From a checkpoint of a small model that answers yes/no questions on an image's attributes.
Training: normuon at rate 0.0024, 3700 steps, batches of 64.
Rows from block 2 of the fusion encoder, named by matrix and row number. Rows with one number belong to one neuron. Each number is 500 + 50 x the weight over its row's rms, rounded and kept within 0 to 999. All counts start at 0. Numbers have three digits each. After the name is the row's rms in percent of the matrix's.
# fc1: MLP up (fusion_encoder.blocks.2.mlp.fc1.weight, 1536x256), inputs 0-85
# fc2: MLP down (fusion_encoder.blocks.2.mlp.fc2.weight, 256x1536, transposed), outputs 0-85
fc1.410 113:500526447565504608451551558555492501500519502514485458490514487584476642573506495523402573482450501513514579432498528501457486557501499418483498502475504505478409488501495510516500493586430478498532508552530519491496372500498489496504500443647499507499498505
fc2.410 061:493501617499500471600530498498499573505573473499498497487430500463500433532503385445505563421495504446498475500488582500509496550467506485553427503498503479517500499449496560500480477500434500558500518491500409666487502495481505518466536591453472500479499396
fc1.411 059:561495526571490508476385602581500500486500500500500442500466377500500498368530500473460499500516562481535517522526493548518521500511501500525499549500534534503573561500508496479500491438540500557489522499357545500688444500500425457528538446460454500483500512
fc2.411 014:566500500583467495465404493413480508534402502500500500504531473606500529512527497500343500528507500467532500500500500500420560500511484497500500500399503500566500500559500447533500555500452500500500357559500555500500567509500327335500500500606500443500500598
fc1.412 108:467500501386551500500585530616423475500464497677501500500360504495455507498570495484501500499500505502523495499463518501508501500499474520519476562573569500522507501500499518515498511464430496410362500344614494512518451436503614492499476483501499512385509501
fc2.412 149:567500500612500514500400500500508501368402687413508447500500486613500500500500500496500463462512500453500500522500475507572500472472555434500471390509505500583576464464531529500500436462500500500437512500469466524564500541479500553531517588618500606680500500
fc1.413 070:500432500500495500477481576486523480486500486500518500500500529506502500494429500406510500500500500500498563533485470516468349531507500576500575451500500518500500553500500500505440508512442540524454555539500564519418509500482377477500627595499511500515535500
fc2.413 022:500500500500500500514500500511500500563500500500500631500500705500500500556500500500500500564500500500462454500500540500500500500444521500500500194500500500500500500500500500500500500500500500500500524500500500500512500500618500500500482438500500500500600500
fc1.414 090:524500500500500467500500515524500500502410433526500500495500500500500441440531424500492497481504500498500472500528500488559532500505360500494512500500495500500500531500500500499500480493551496500500500559504500500500500641534442479556458500518500528648500529
fc2.414 301:499647507496486500505500432511424500500483609541492391478524595500505500500500410479560500403500541500368522414427551494478502475500600546500483555531411531478553500500509579582526469523607417512451571471500500500472577359599447521530500515500472548500500472
fc1.415 118:500491515506495489466515627466555496460508500518500524496500500492517505631552442502492500498540462521602451383472482500484541517438523503427349500418517500545485507444437474509500523494395506562199493405460468495488439500540415487504483511480491488519552508
fc2.415 016:500500500513454500558500552554500615500500499500500479487500509515493500502500500500500447500477539485513500500500500500681446500500316645719500500489470531500500484537500500500411500479505454500465500520500500577500500654514500524500522500549442500500500500
fc1.416 098:356568500615459500500500470500548500500500500482500500500515500500500414477430478445500489500500508542587485500503500510500490500500500509500500500396500500500505414470500500556500500500477500500458500500536488500500500500500500567549401507500562500571497500
fc2.416 056:474439500500490524513500500587500500500511500527473475473500500500500500565514500539500500478587500500493500429500420500448404500500500431500490500500500532594500488500500381500500593500500566500500575632430500500432500500500459502416500353500423489489458500
fc1.417 076:500503500505500527500500500500500500500500500500528527500500536500500529500529500500462500328500500500500500500500500480500548500500511500500500500544500500500465245648500500664500500500500500426422454500500500500563500500500500500693500647500500638791500500
fc2.417 099:500500500470495493509500500500500500455500500551499500500500500500480397500500500500500632521500500500500500500427440563433434429500666500388552500500500380500500500405472499500500481500500421447617617500500500683500500396433461500500468421500500500500524429
fc1.418 123:480498498503447662509510504409498380495638504500500510550658519680516485536477497433535525502498607435500512404417500490497494483512442512500494506492574500506502500549501438615500501500490483492487521456574516624501540473503441504462424509499443504568486358
fc2.418 105:500500500465635451500429500531453500500500500548496500448489486500500523496466426500480527500583545500493500500500500500526448472500459481500500500540449500519500435500506493500500500500558493503500500500476497495500500505500428556486696500500492500500520606
fc1.420 125:506483489472603548503499501497486495476515511511494466561526505463498525638473401569515526500487618501505565491500492450499389483500496448523379517518512496513499467588500500543500469534501499298399502547526458466519469520499510494520501485513518483386494553
fc2.420 099:603503500485500439478500431471555517501498479504511526499358500458500471442500500493578562479543547544499492500521484506504519428501501501516582485459458561550495545492510479493582438492498452520558500509426542498422493500501529569495452493520477500526507489
fc1.421 108:490500495518487591466534495437413630476505604500515432495436500500532517484506525500524500517500420429518438501547501500546485500505514500481512491355500503500513527508509526425493425500605447560527501482500583496500484500500514509508500443594449505515500500
fc2.421 081:578496500512500500500498456501500474392500479562590594500409500500501502500500561500518622500513408495500520507500506489476594500482500515500480506418455500520608528500378500506423500407486485500486487489487500496451544489679384530615506558537418525561497471
fc1.422 133:608480494536491521486393507522450452614498603435490555500510491340482505550496517504555506341484499466506525541533504449543491520492500576499483512419497495499498534505499501520530596494573498503502529403493484500505465501500404449500503613470488493502490440
fc2.422 092:495493437519678475492586500503540514466461482433510518516499467562504496431530470497500481467468489524495397504471413464515471508537483443539595572593517405509447508493509470521569497452421465508469430506498532495503510416493501466636457530562509552574441477
fc1.424 069:514500490484507476496483510500489372450471511500513506569542505497498487500481441432484500489500483540536500483505508484500435500500500478435486479518492475497500434500489500501487500491522508469459505495535530502520500510536368484510507515516569566507494489
fc2.424 023:500500500500500500481426500500476440584527500500500511500352558500500500463500500500515491500500500403500500478500592596500626500463500479502500374577500500565500500495500509533500368500500500500500521369500500500500601500500520500500500500346500500500500500
fc1.425 101:551506506504545482504493487510477456428508498501498504502499502481502695478486423442584501499495588511511514511572502457497543523581497494544534530494480498526513547498499598509500531516499494477489503496576497507466439501438503495477537449495499505500377501
fc2.425 033:500500500500500500500500413500539500500472500530500500500500500348500500500498500500505500440516435500500500526502500500488500500500500557500500500500142500550251500500500509719462500500201500500500500500500500500500500500369500500500500500500500479502500500
fc1.426 152:588499479463437458530489531472564514503501467541503468490466500501543494587464487632497497498504491501509504504510517519528462498460424525517506502510518464559678487492429516591534490513546449505378449567478539500495505500497671427498476508478495441398580488
fc2.426 073:507572439448500535505527495641517615523507492428506502521504475496515446486500493486523500497461497496499517514449443500493497480497506487542533482571581396469477473503500503504584503506550498486501582614416506496493386495507501553498503482499379440528555496
fc1.427 143:353522506498504481482374558584583448426537502503496331518489496499500458497570522505498488500469507479571500556612490565565500476492498376483465557368539526514471492508502515461499498511487501495502588394633498500463501500567499425524502496499549282436556505
fc2.427 109:552500553500519500500378498500590556500476398500524617563506518504500562474502479500515431398500497500468387500494486507500508505500500558500412447464430505466574563481586500589486547500420529540533500475500500500479541517402504516511570512621500514497500511
fc1.428 140:563525481497512511532464554481472552545488483486485500509443496570487492511490402557498504550500501408505478470503337494496510506501479563504497480500530598521572636436541467630526476426577472433448415423502466488487442548507573559455553529517332432447491512
fc2.428 219:478373484513500466492515530469508504456539477553442518498494485500500512496468493419483496464516509523482546586419486603533500500470511487491473481500460381493454471488494522511349479500336500709540524577493530589520528527515493436538500527425510481450500514
fc1.429 099:491509491500504501499504535503550502511500486449493500504427430498488463571482501486508499499496593512500477473506436531495500507515500585500552513518556493511501503386501501433376516506516727560476495498523497496511581498497399500503480502499477631609501499
fc2.429 006:500500500500500500500500500500500502500500500500500500500500500500500500500500500500500500500500500500500500500500500500500500500500500500500500500500500500500500500500500500500500500500500284500500500000500500500500500500500500500500500500500500500500500500
fc1.430 035:500500500500500486500500500500489500500500795500500500500500500533500500500500500500500500500500598500500500500500500500500500500500500500500500520500500566500500500500500500500541500500500500597500500500660500500500500500500500475500500590500500500500500500
fc2.430 057:500500500500485500500500500500500500500500500617500500479500500500500500500500500608500500500500500500500500500500500547500500500500500500500500500500483563500500500500500500500500500500500500500500500206500500500500500500500500316500500500500593500500500538
fc1.432 096:500520500500451500500500500500500500500500500559406585500500500500500500507439591500556500500627353500500617500500500500500500500437464500500399500500364500500443500639500500473500500500554500500500500500651500500500500500500598500500500500500500500520500500
fc2.432 016:500500500500500500500500500500500500500500500500500500500500500500500500500500500500500500500500500500500366500500500500500500500500500500500500500500500500500500500500500500500500500500201500500595500500500500500500500500500411500500500500500500500500500500
fc1.436 120:466498391553454504473512614436500480462506505483468500488562528490573494601515505599502543516499488504509515476517502473503503444497504435507506510500640506514501654521519496423409509507493382411395465442597508513510493511552605486516513491494500471381478497
fc2.436 047:475404495612566450489435465504520521497488522567410463460519453492507477530496500485515510560363581469382529596504482449561436521569619513443492522457472659494478524478569507502519537518620483466481440577438494467491416475493515458502487505492495436496495499
fc1.438 156:419542554498515499493451508514476478485579489500422529492595485397499501500499502479508495498577508550550508515501514624497542502518469498511485500487509473520500511517507498473432457500550515510472495508463486475624504528510494573500524502465495480431512498
fc2.438 147:495540503478328499583537541495516501490470499631519518500484471556480533621509594542485510540521473494497493591530538344356469541489469514506499442469513484491529482501508538429512516583327444487527379463531536507501500362504521430501511496459467500442566535
fc1.440 055:500500500500480500500500500500500500500474403500500474500383500500513500544605500500500500500500500500500500440500500500500500500500500500500564558500565500500500500500500500500500500500500500360500500545500500520477500500439526500500500380500500538500490500
fc2.440 090:500532416431518421500560500500500524366500500632500500472500432504478500539500421500392500500514482309500541500500500500500500500500500474500534500500500498500724500500500500500500500500500500701515612558500500500627500500500500500500460500500680500500331404
fc1.441 093:500500523473507455500535500500523500507489503521500440500500491528500459500500521500596500500516601500425500500500508536500586418452405500500568500532372512486500500469500500500500504513610530496460500520500500471503500500381244514543585500427448535484516522
fc2.441 007:500500500368327500500500500500500500500500500500500656500500500500500000500500500500500500500500500500500500500500500500500500500500341500500500500500500500500500500500500500500500500500500500500500500500500500500500500500500500500500500500500806500500500500
fc1.442 109:460588500500500500500529500545500500500500500500500500508431500500514408500504500484541454455461550500500515380481500500500422437697436513500500461440532669500500500499500500473500498471500502500375374500500500500500514470533500500500500429500729500500611500
fc2.442 289:523532496652483500500459500500506516367500426551509510500500506519450590519539531676502489500431501459510500492588605598500500480533457491538455522476514573548629484500461532508396372611494458464495585457443480500544496509468463500407474668500500595428483515
fc1.443 094:446545500554492440500500500500500489500598529500500500500478504500500500500507485500500514500463500500500500500538500500446441500500435500467500518500500616491594432486519499383596500525500500500442504452661500510500457527500709469500500537500500500556491500
fc2.443 041:500423500500500500642500500500500500500500679449482500500500500532500500500500505500500500500500500500711510500500500500500500500494500500545505500500500500500500655526456500546508500500500500500473500500500500500500409500500500500500500444446500500500500500
fc1.444 131:463565501474540373499497539418428623502486561475452443500481604505545496419496501464516541484477500510559565499526501499500503657501499442496417567452535570499500504499477496434500495500511493552504484503491478499498503535375581492500527497506570519551498500
fc2.444 069:500465500550402465608518473500606489500500517432500500500500500500500438500500500500500500500500500537500394500500561500500500509475500500500500370506500510535590500500376471492500504469500500408540514535460522649544445572500412500465507324500415500500559500
fc1.445 086:500393500500500500500614459500500500568500540561514500500478585500500260531500500500500500425536500518500500492500541456500500500500491500500500500500500466500579563500526500500500643505350503416500500500500500500735500565513500500500500438579545500567500500
fc2.445 027:378500500500500500547500500500631500666500500500500483500500500500500500500500500500500500500500500500500500500500474500500500500416500500500500500500500500497500500500500500500500500500500500500500500500500282500500500500500166500500500500500500500500566500
fc1.446 118:495500512410484500478500583515637582500543500508475527500500574500444500512434522522500500499500363500538690511476500609500557562503500500500432500484378500448500500630500500452500553593367454331325450522523451460492474489554500599495500321500499550493575481
fc2.446 059:500383500500500462500542500500414500507500500544534491500500500473500484500500510262500500500500587500500500500500546500479518294568500500500703500521629507500478472488517500500500500500511517765547500538511474494501500500474590500482623499500500437401500552
fc1.447 115:500381468466523500500509677515523500500510500500498531409442500539500493543500500488485500522536422494500495500476514515517475478485498500500500500500384490503500540500526535444563397511376524447490500500500531500512512483500500520487500503410473593601465500
fc2.447 141:500500500461593500500500612530486500500500576500500500500543500500400517500500500500425500500424520498466500500512478473500570500417520643500500496542539500501459500461500500482500500500578500500561500487500474500482545500500536500500500500550500549617500399
fc1.448 133:500538500500500647500500503534526500577500523355483504511459436500500409500500500471520500570500500500500409500470500620500553496500493526500500532461447500493449500273513509500500428488568500415500500435675502500468458500500377605465500500548436521512462500
fc2.448 089:554491521500500500500501495487497555500668500520500552401498485500500564509662500502614500490500500499500520500500436500569500500468500558504500500509500488518361430537502502535435500496500500524482514500586557500446475511499481543500500486593486500500500587
fc1.451 125:464484514419512502498484498491485508564524522485475518489496393530528459505486477492597487418521496511528489525455370506496601395495472511497502539499448527495526506505501494527483506488529415482495456512583500562501482514482377484491473534525496505507505509
fc2.451 089:477527501492471483608529522501496501412559412398502494482494500516500501500500473496469502491532530500559495499490504635498528629500541411672497437504500493610502500501370500532604501499596522500501500422549545506539462484491555492558595504497422537500482496
fc1.452 132:442503497477499497496505621496529479539534487500522510501543489450491539473553501493500499506499483516482517450499499633496468501477501466508407500481478507484482516507493497573498487507495569496486590463586500516482542499486490434489498493500500505629500335
fc2.452 127:535504507537468501535522506561500532536524425514490432485465573477497490478471527483505511470513507512356407485372511489501465474490488498512403418319511479508504465431454527492480649561403502525562466479484563564490445500419491514606499597500500517453424509
fc1.454 132:497637500451500500500500531470522492476500638500500500490500346619500500500500500500500548500562437500522364500546500580500500500500491500500535500500500500500500500500500500500518500500604524500302500362525500500536430500500379500500327365500465500500500500
fc2.454 059:500500557500500500500500500500522439500500251500500568500500500608500500500500482531500493500500571452277500546500500653500500500500500500500500500500500500500575500500500500515480495336500500344500500500500505500500500500500500500500500500500500500500500500
fc1.456 101:500299500489440500507424520571500500522441399461494515561410463500500513366500543460495413456500504528500610500500500504501485599483521538544500500524500522501484503508500585512500500500496476489455581512460458535466465500500521532496471535499426506587519488
fc2.456 061:500500500433489500323500500500500502526540505539448533500500507461500409500500500505566549500516355500595500500643500500769500500507388500470500500500387500429500575455490610500484535500500412562380465500522495432500595500500300558500500500500500500514500500
fc1.457 114:504490500505606452529496537621548500491511534501393553518398436449500413413452498456483469506504551500541511430500570521500507513514495480520432541477496578457442513430528500502464411500545512397451500463499497500477426478508496486459648511471498513442526503
fc2.457 088:554450500447500500500553454444627500453476536493530538390500498504481517419503514555472504500501466493477473511427443452442476369500507490472516493541524373668427506497498537531505477516465529489459500515493525478559500484543492408503513518500501529513500452
fc1.458 079:477523496511500518487572523554502476506500515500559468454500437500518426500500500398500500500500539591510500475500500504443528500538500520466193496479760505511500475650500500481498492434500500481470500494642500550490499500551555550498530506429533500504500500
fc2.458 082:489500508500500461397500468500354500500500584500471395500500467500436500357500506500459500500500500500595500500505500500500500500500500415500500533500545414500500502500500580612500500500500500500353556534500500500446500500500500500500500500636435500500500500
fc1.459 143:510497497502517492500500535624540499569397465449500510494557500494498516500618536499500499509500506499502403498504451499503489495500670572472531496500576500459534460499484537408499497500500435397439503501475505502500590500573480464563499544500498500510529510
fc2.459 090:500534489500508500500500524500500500493500500510454519500500454500494504512494490511500512496513485500485434439500493505500500560500429474425418500500557499514500500454359487504417473496519500500503489609500421500497273500467548700500500610500507500631500497
fc1.460 110:484498517502534484537491589979499495500505440470501497514509490451449500458393501580506521499535556520493448516524504546501452569491496504500508448519449484468501584499500499468515473496544424488499505502392523501525494499505500446501539500502511523448450541
fc2.460 426:524401418452489537478499205744521470367499488497502511500459561485514486502496474488497525483543493537500518541491503502446442500542515472511482496485496517616418446445514461489554410486580529522389506498515514427531497521511475529630365516392506563335519480
fc1.461 118:500498485736500500500535534545485471470428537500500500500496601373491578500491500502500500500500515622494526399500539625473460500452458534515486500523450500500464500500500500458500446500500667500456500485500500489488591500516438478500562451605558500500530500
fc2.461 037:500659500500619424500503344500490500560500500500621500500502500500451456611500437500500500500500500500387506500418500473500500500500582500500545500500536500495500500499500412421500500500500500500541500500500500619500500500432500500500500500563500500500500577
fc1.462 071:538496500500500576495500508541500457500504500538501507500596672507500500488500400500500355498508500527461500486500500500561500685511511541500500501500500500500508514397481500500500527500476500463363500517500500480433286500545500488500500500500500500525500500
fc2.462 023:500500500500500500510500500500500500500500500500500500500500500500500500500500500500500500500500500500500500500500500500500500500500500500500500286500500500500500500500500500500500500500500500049500500500500185500500500500500500500500500500500500500500500500
fc1.466 146:422507503545505499499557493454488505473480502431461405416509504613460483539500573502505509495500480505497481550467488540496580514500496469486500501500510441559543521499500469583533734501490497506455496500502536527502520497598513684490527451505507521433500363
fc2.466 102:522482507516499483500508500497500500495495504658429525525500488495568511460492501514515494461561496501455500523483500276517500500534500476564533507504509509482500500504499497500499497507294553500500498500500485529481500537567529505493503586524507337510413626
fc1.468 112:504534466519478519437500515514425467441499507492513493515500500439500494428599500425515503493533484556573521494488588559500512496564495407518501521521483423500600484500503503558498469451447501538482544507508500487509398508514571288566603496510573477495500500
fc2.468 055:500500500500500557500521500532492502475440500443500500500423444521500428489500647500500500500500479507615493500514477500500500500493500500500486500419513427527500503500498529500500500500482452458500500465500464512514498500500478500511500445500457500500503500
fc1.469 127:479476550509530522502489522421541428482511493474514498480496496497500436496461487537479498500509482522464431498434464485532497453471490461446482504534480500502456481534532458535513518449548488521515528463476464464502452492608582483504497502519533454524500512
fc2.469 220:610585421463504447489499501479475429432485477623508511560497522525498502533464508575503488421497482510472465426465500501530519498554503499524515518484420473433525536459544560589504528551387422470494492489410523468607606425501456521641526535500466554495512522
fc1.471 128:448507531538478553494500564513518500458502489495518519471499441406558446500418500509419433532506506456500505514516503512531464466500486545500593526337551539531444665400500529516500525543500462572500499552447521498431500500551500361506516541500527493595500500
fc2.471 052:330604500500500463380500501500524577468500500500482500500500500531512493463500563494500461500447500500500494500584388508446500500568543371509500500500459525516500500500500500540500544500370500539500500500500638554446500500500500502519500330529500521500500500
fc1.472 111:495477509493500500500473500500500531500575500451432500500507443496500497500500516497500491467500500508524693517500507508500500519519500539500448500481466500500538551500500500500500476508496500406500500500523480500500500492513500347500500427500500621565500519
fc2.472 075:500287560517493500500420500500500500500500500500500500422426500500500500451500500500507625464424595501620500500500522500500500500368500440500500500433500500500500500500453500500500442500500488500500498493535500493500500365414626610500518559398500500409440487
fc1.474 076:439500500500489529636492500500540500497469500500492500531500500500572500500680500500500480500520526500529500500500500575500500492500599500500473500500557607589588487476557500547500500467467500500379499450500512500421532500500500500500497513476627498517500585
fc2.474 041:500500500500500287500500500500500500500500517756500500500500500500500704500500500340500500500500500500500500500500500500500500500500500500337500500500500500345500500500500500500500500500500500500500500500500500500500500500500500500500500500500500500500500500
fc1.475 110:536560449428503527500471500496330490617541499501517501506514502502545460505487502488511479490504262469501556515500474505454487641522584536498502483538492500500503490540470499528497411554406499554497541501578489500458635450501497491527411463492503501558541422
fc2.475 129:446500500676506473467479500525632598457524545500573452604467488436500383438561486475450564496538725493500510549458505500579500421517503500490535500500518500508504490467487498512601478433597503500618452482528520490477444497532548488517582526606427500401500488
fc1.476 090:500500500456551500523505542505519500522449484483499431531510451500500506497643536479500477453500445611635584500500499529500565515473500370482558505519500540500496500500500510677551473538501500500495500467499414500500538500458500373510500482549639435500432500
fc2.476 045:500500500477553479577529500500493500412576500500436500496500509477455500500447487500500675473500500409494500464504464605500486610500512500536499510536500484632500500500500500500500500500435563562461500395491499500535442500483475521458500500500491500420500500
fc1.477 154:486544508519554510411564546466543491503555494629455493444479499506505500534480501406543452507496514524500488500547497388501503502478517519511483499434528437513503512515499535476478507405501432482546580538499537532547597505515472488512399459500507466541500457
fc2.477 193:491550500576287541509500431502504546500500455497500567500502510516500572500544537454500551494443516396471500509454548506472530500500468478500515552465498600551465604492540510489493494590547527511500466434536402500500501524494476482462500499497568498500617517
fc1.478 140:455500532477476516494505399496301503539526527507492485500394497443590534521590497505456504498509563491450504508502507506573572475492502500485477515627412513507513459426501547442499500503527382463487519489549497494541527502470519504484477419494471513549471505
fc2.478 073:500522463500528514519536518521530461418509478500495360478526500621545476368499480468616509578484410504513416528417500477544297503539377457500501497500602477508603527626555387565524546465491506579521485507506475520479495500504481538447462471463468486485463521
fc1.479 096:500500500500517518487491538503473399563533500500500503500476500462500632500500500500520565515500526500487500426500500500492482501454500500484491500500500500510615471500500500500500500319500507482464489342498436500544560500503500443500481488500473485509490500
fc2.479 007:459500499500500500500500500500500500500500500500500359500500500500500500500161500500500500500500500500500500500500500500500500500500374500509500622500500500500500863500500500500500500500500500500500579500500500500500500500801500500500500457500500500500500500
fc1.480 100:500414499504500503516499462381508499484558527491500461568474436511541578529473541500475499519466473707512669492469498521500464498491585505468480472498499499521485453506521540623499483525503543489539496487539506566504485499486557431501552431486478495507501512
fc2.480 034:473500456525528490491503646496502500508491502609431419503500500494434537545472512516568478501506500514574436505493446500478490544463624519451500500526472489497584500506500632480534515505613500500357465440504477501480625493544500482534465500402620502500516509
fc1.481 105:499588513390501500500398556551500500543482500479533500501444442500499500483456488453499501500537605511503501505502507498502499467500502500447383515409408495501423526460502500500513485626507455464458500500608518502504291501500326507501499513488503594500501499
fc2.481 036:500395500500500500500500500500500421500500500499500500461494636500500500460570500506500500500500500500500500352500500500500472500403551500507681500598500496500500500488500505478616500500447500561500447414454460490576457500408508520500500525500326500500500500
fc1.482 161:402520539507496563489566499505565488503492540525497473507508377504547606487508480540507460475525517469512454521500495507553524500480507538504488494487479506499515272513489511517513433509582505650505541436529554471454557362519562506437492373583451496523465488
fc2.482 124:528499502501517422506543432563514393481513486531543466549499499504481463451515476431463532500602613500501500530469536499475484458604456370500480676545492514452458506485500474519476502507357503522546486495468517493503484540420391431500523529613514500498509482
fc1.483 099:520658499500520502500514511491501633502525492500499485500480498574499463494473500512515499498509540479479495514500506492500500484480488532500369468500473501500521475500500511502522502498502608504334504498623500500533484510548523499511434495495495500488485484
fc2.483 242:412500500652462537500500607500500424500503500561500548510500542472500482500463483500500500516543467500489467605500500500490500500501507500500500479626500500484500500537500483357500500500500500538500500454500500551521509495602467431412500500653500500500562509
fc1.484 129:534552514504431500488540485472446502486606463616481445448438522424492649489503537437572493489505505445521558487543485513533496442510519479467573503402454504541631567494599534494475464505498504501445540511552568502442489487500502557490460500699494528465516500
fc2.484 067:480500563499519499495486502500529495568460488500433500500503500499426494480500492330511500502571600542500500496492512498529518411427556496496473474611514497500680421394500498488546416398504512469395505503465494496491395502499506500503500418435502501499536672
fc1.487 114:615485500480563506518516532502537540454503500506494536500484456539429648396623502428500500512507482454537509351536476471519502516637506500504599492490573473511470478478502500560500492531515495495478502564499470475496484523509383506469503443513526510473445451
fc2.487 035:511473500514489596500500512544523417481502500498500540498468534490495483506353384501496514541500501565510520472435565530489494530497519500501442439512484403557567482497464476486516484503533538535557499350483453532497509499412563504530476452500500483485444539
fc1.490 132:460542510504507529498526505463515507565497512497418477527542510522508518497528540482505467571514530484544465601500506500505545477458518576497498480475587480498499437501496500502507519501461472492482501572476587493499469500521475354497516485417410512485504507
fc2.490 156:500428500513465475539510613566371461528500531494507442500500593500479487508504482509493433386513500535513500514430500547512483609536393500561500576481529500500492509464500462478464462546527473553528490565542502440649421581576541540572478544500495503447495517
fc1.491 144:501466492479592501454500552553507473421445502509499398500479591318435570474517583517500481506494505569525444500500468494432488505500500436500393500557501500414500485523500500639500491507500509555382488463519522500535476500496500500501526509594488548474562500
fc2.491 040:500489500500500408812500500500500500500500500500500500466500500500500500500500362500500500500500500500500500500500615500584500500373500500500500500500500739500556500512500500500500712500500486500500500500500500500567500500500500500500500500500621638500500500
fc1.493 145:523433505499509541501512527319606463513547515492493495501634554441479495497407535562504500451328505500497545500538474497501498533517543596563489492479401501503558463417491530458500501489503506476526506574498472502395482557490503505505537445502424503450500503
fc2.493 227:458540604510436494533499520469543418507488494603489496514474492506473538451509504496577480442560526509469383549450543569506489471469505391421510499488590532521467572467574534494482497536444420495400512411453428555497493441539545474490489471475540496565500491
fc1.497 045:500564520500482510498500542620288500515488500500500493482500474512453500489500463402500485500500322698519500475523500500500500500500500500500500500500490529500542505496500500265485490470494500500500496543505500500516500500699505491471499500499493568541500500
fc2.497 047:500448500500500500568500500500669500591518500500500500513500502431500500500500500500450500500500632500500500500500500500500500500500500500500500500553585500500500386574500500500500500500643500710491500500500498613500500521500500500500500500500500386346500460
fc1.498 129:511530443433530520496455493506522450490489566394487500508609397522520542601508556496500495560540345630493553470500506496500473501525511520511433397491592469500500481554445501500506342493493440505457500514488448500569428479493500359528500469479528524564597533
fc2.498 423:500500553529426466431493531504505522512444471505488452484486557496529488499435553477505433499467499444496461415479529464486451539449521428545417502519494552508413468490501437428506489492591470414550506429533485602510550427584507485466577533508483444443449500
fc1.499 104:424582499500498597553508494458486497509622534502421510506571531483463521564478500549613500645500496482502475444515496509602475498497500501480506491446522522457620451523553501409506463501557335454441508456631500535459458537609376539501500496497392534390527562
fc2.499 044:643368506480448502589499497533503506512485558453444495494427512514444491489537481527464493509526562499500491483431451426500452405466497459478500486593501500523500453438494488502520500491484616431500493501455489455457505512500500502430500479510505479570514679
fc1.500 127:466364500521488491423486609500423417500500500584500662523470500500500500482536500546500435384500523517500490528501651535500495485500568525449359500413518517449543439418524500501499500497500487499318492330498499505491493452451500500500382567500527462503558494
fc2.500 223:500500414468565485535437589506516430500570519500490542490531500379500469478406458554466508500494500497408492500429499500505496486508506502546453549500583392501405500505502469506500500513499524483500508662505454501500500501505512453655598604549432500500378515
fc1.501 075:549342519461500503500500519552500555500500495496499483482482500560500500500476496476500482500500563534534500476519506502532500432500500480516507506509500523581485515500508500487500448485556500497500500500502500500528611503500504500494508506496490455519305501
fc2.501 009:500500500500500500500500500500500500500500500500500500500500500500520500500500500103500500500500500305500500500500500500500500500500500500580500500500500500500500500742500500500500500500500500500500500500500500500500500413500500500500500500500500500500500500
fc1.502 078:503433441480543531481513379445494481498551502502462479561481498588512499523718500506496505513519518594405519516472507503504496489528485485477471505509577484577489499521522502552553533492508584351342474491544500495449363492440463489511392397514537442575483494
fc2.502 031:500571456502468501388496713524567509567488516524519522481546501479510556539372535581469459516477498478443465449425463499463526501496552549433429545507445408492514422495405448449524451525517454531458515424550481548532587545395471396471399515503516575518393496
fc1.503 055:489619500495473600499492496550397501506515497541505497500523608550504501500464507402501485431499496497548512479535501489521514499509418493475497510456476542495497680500504490471503502569509496507476564498490499499500558556502495486486297510489519525501516537
fc2.503 070:569500500500500500500500500605500417501500527500500512587500419517448500503584237500500473500500500500500500561403500560500551500500500500500498500491500500500573468500500500500500500500500500500500500500603500408500500451608500500565500500500500500500500500
fc1.504 063:506458475500500500536500500500500500500500500456461500500500517500500500384500427500500500361500586508500500500500500500523500333500500500500500528653500500500500635500500523500500373500441500500500625500500459511500500500500468539500402500434500500503500500
fc2.504 022:546500500500500500500500500500504500500421500500500337500500500491503500500500500500500500500594500500500500500500485500500500500500540500500500500500500590500500500396500500500500500500500500500500500500500500500500500500500500500500523375611500500500500500
fc1.505 127:451550500508500500519512500500500500500484500482500499577504738457471430475583435500500443500500656479488500500500500578500666500500500598500500500404418527513589456500500500500611463500500500500474500500500502501510500448479572500500502504485349500489498434
fc2.505 181:510393500439497500500500474473514500573496492432462500606500282537469514494487551560452480500497500525506482500500500436489500551516451480555500496500500500527535491467500496487444550506500516479477619500500556468500452581500503500399504500462500567500511485
fc1.506 076:402500473413427500500500538500488500505500500500500500428512499520523500500508422500500500500500470529424500534500518500500529500500568500500537543500597490500824494500500500511500500500500500508500500506500500499500500484451394449500500500500499500519494524
fc2.506 144:629405537508478479576500500500500522529500444500505500519523500523497526552371400426500502500500542500500500449500500516526492524414500500603450500503437500572382500510461509517472502563585538677500500500534500549500532540500467455500500540500573515500500476
fc1.508 105:491564423524451487487502541499509488443505414555495486501470503544488502423500467508501537505475499602501596579530495661536498586461427495511469522624480479501523467506513522501533497506590543457471604445384539501502522595501528543512497493501441500500438517
fc2.508 025:451494489499501480503559502499501502425618562508485526502515502497500482494487438500505409495515458503492413369447439508477479484491501518498511486357505459504483504504528504556498492527465498526477468514589493499495495500494490532409496495516504489500484508
fc1.509 081:485508491495505541494451482549503512511500503471502514521497509500512477506497295505489517506497609494493485507499479497498500484496426500506503494503501502496497501498498484528501508419493485505454511498499498495509191495508500506500502508499499547485489496
fc2.509 206:500578529500500485500458500500500508510507500500500500641500474500386500500600500500500500450500500444627400500500500500500558500500550500500500499500500500500500500500483544500478485500500479500435552630442500500489500500520500500500499500326496483534472500
fc1.513 124:446523500510566498500546508495500500500520516498500490500642501475500487532475505581495486527594828553530502509521500500489503465500500475510518479591567500500499542552500500496509457309512475504474539570500500511476500500561462348500500486528480500545535541
fc2.513 182:597500500456432413500503500500569500524475500500467579321532583459500500583500500439500520500500499442485500496549500500500500500438487500500500505500423500500494472499370624536500500500444500500546446500500500500500500500448491615500532563500509493480389500
fc1.516 078:498513500601503504500507519509500396512446490469500500494500524500500500428462408351500543500462493443500500500500496500500498500443500500492508518500506575500506569453526520537500564520500493499500520500566500500500480555514530621500567507500406501631452478
fc2.516 042:500500500500500500500500500500500500500500500500000500500500500500500500500500500500500500500500500500500500500546500500502500500500500500500500500500500500500500500500500500500500500500500500500500555500500500500483500500500500500500500500500500465500500500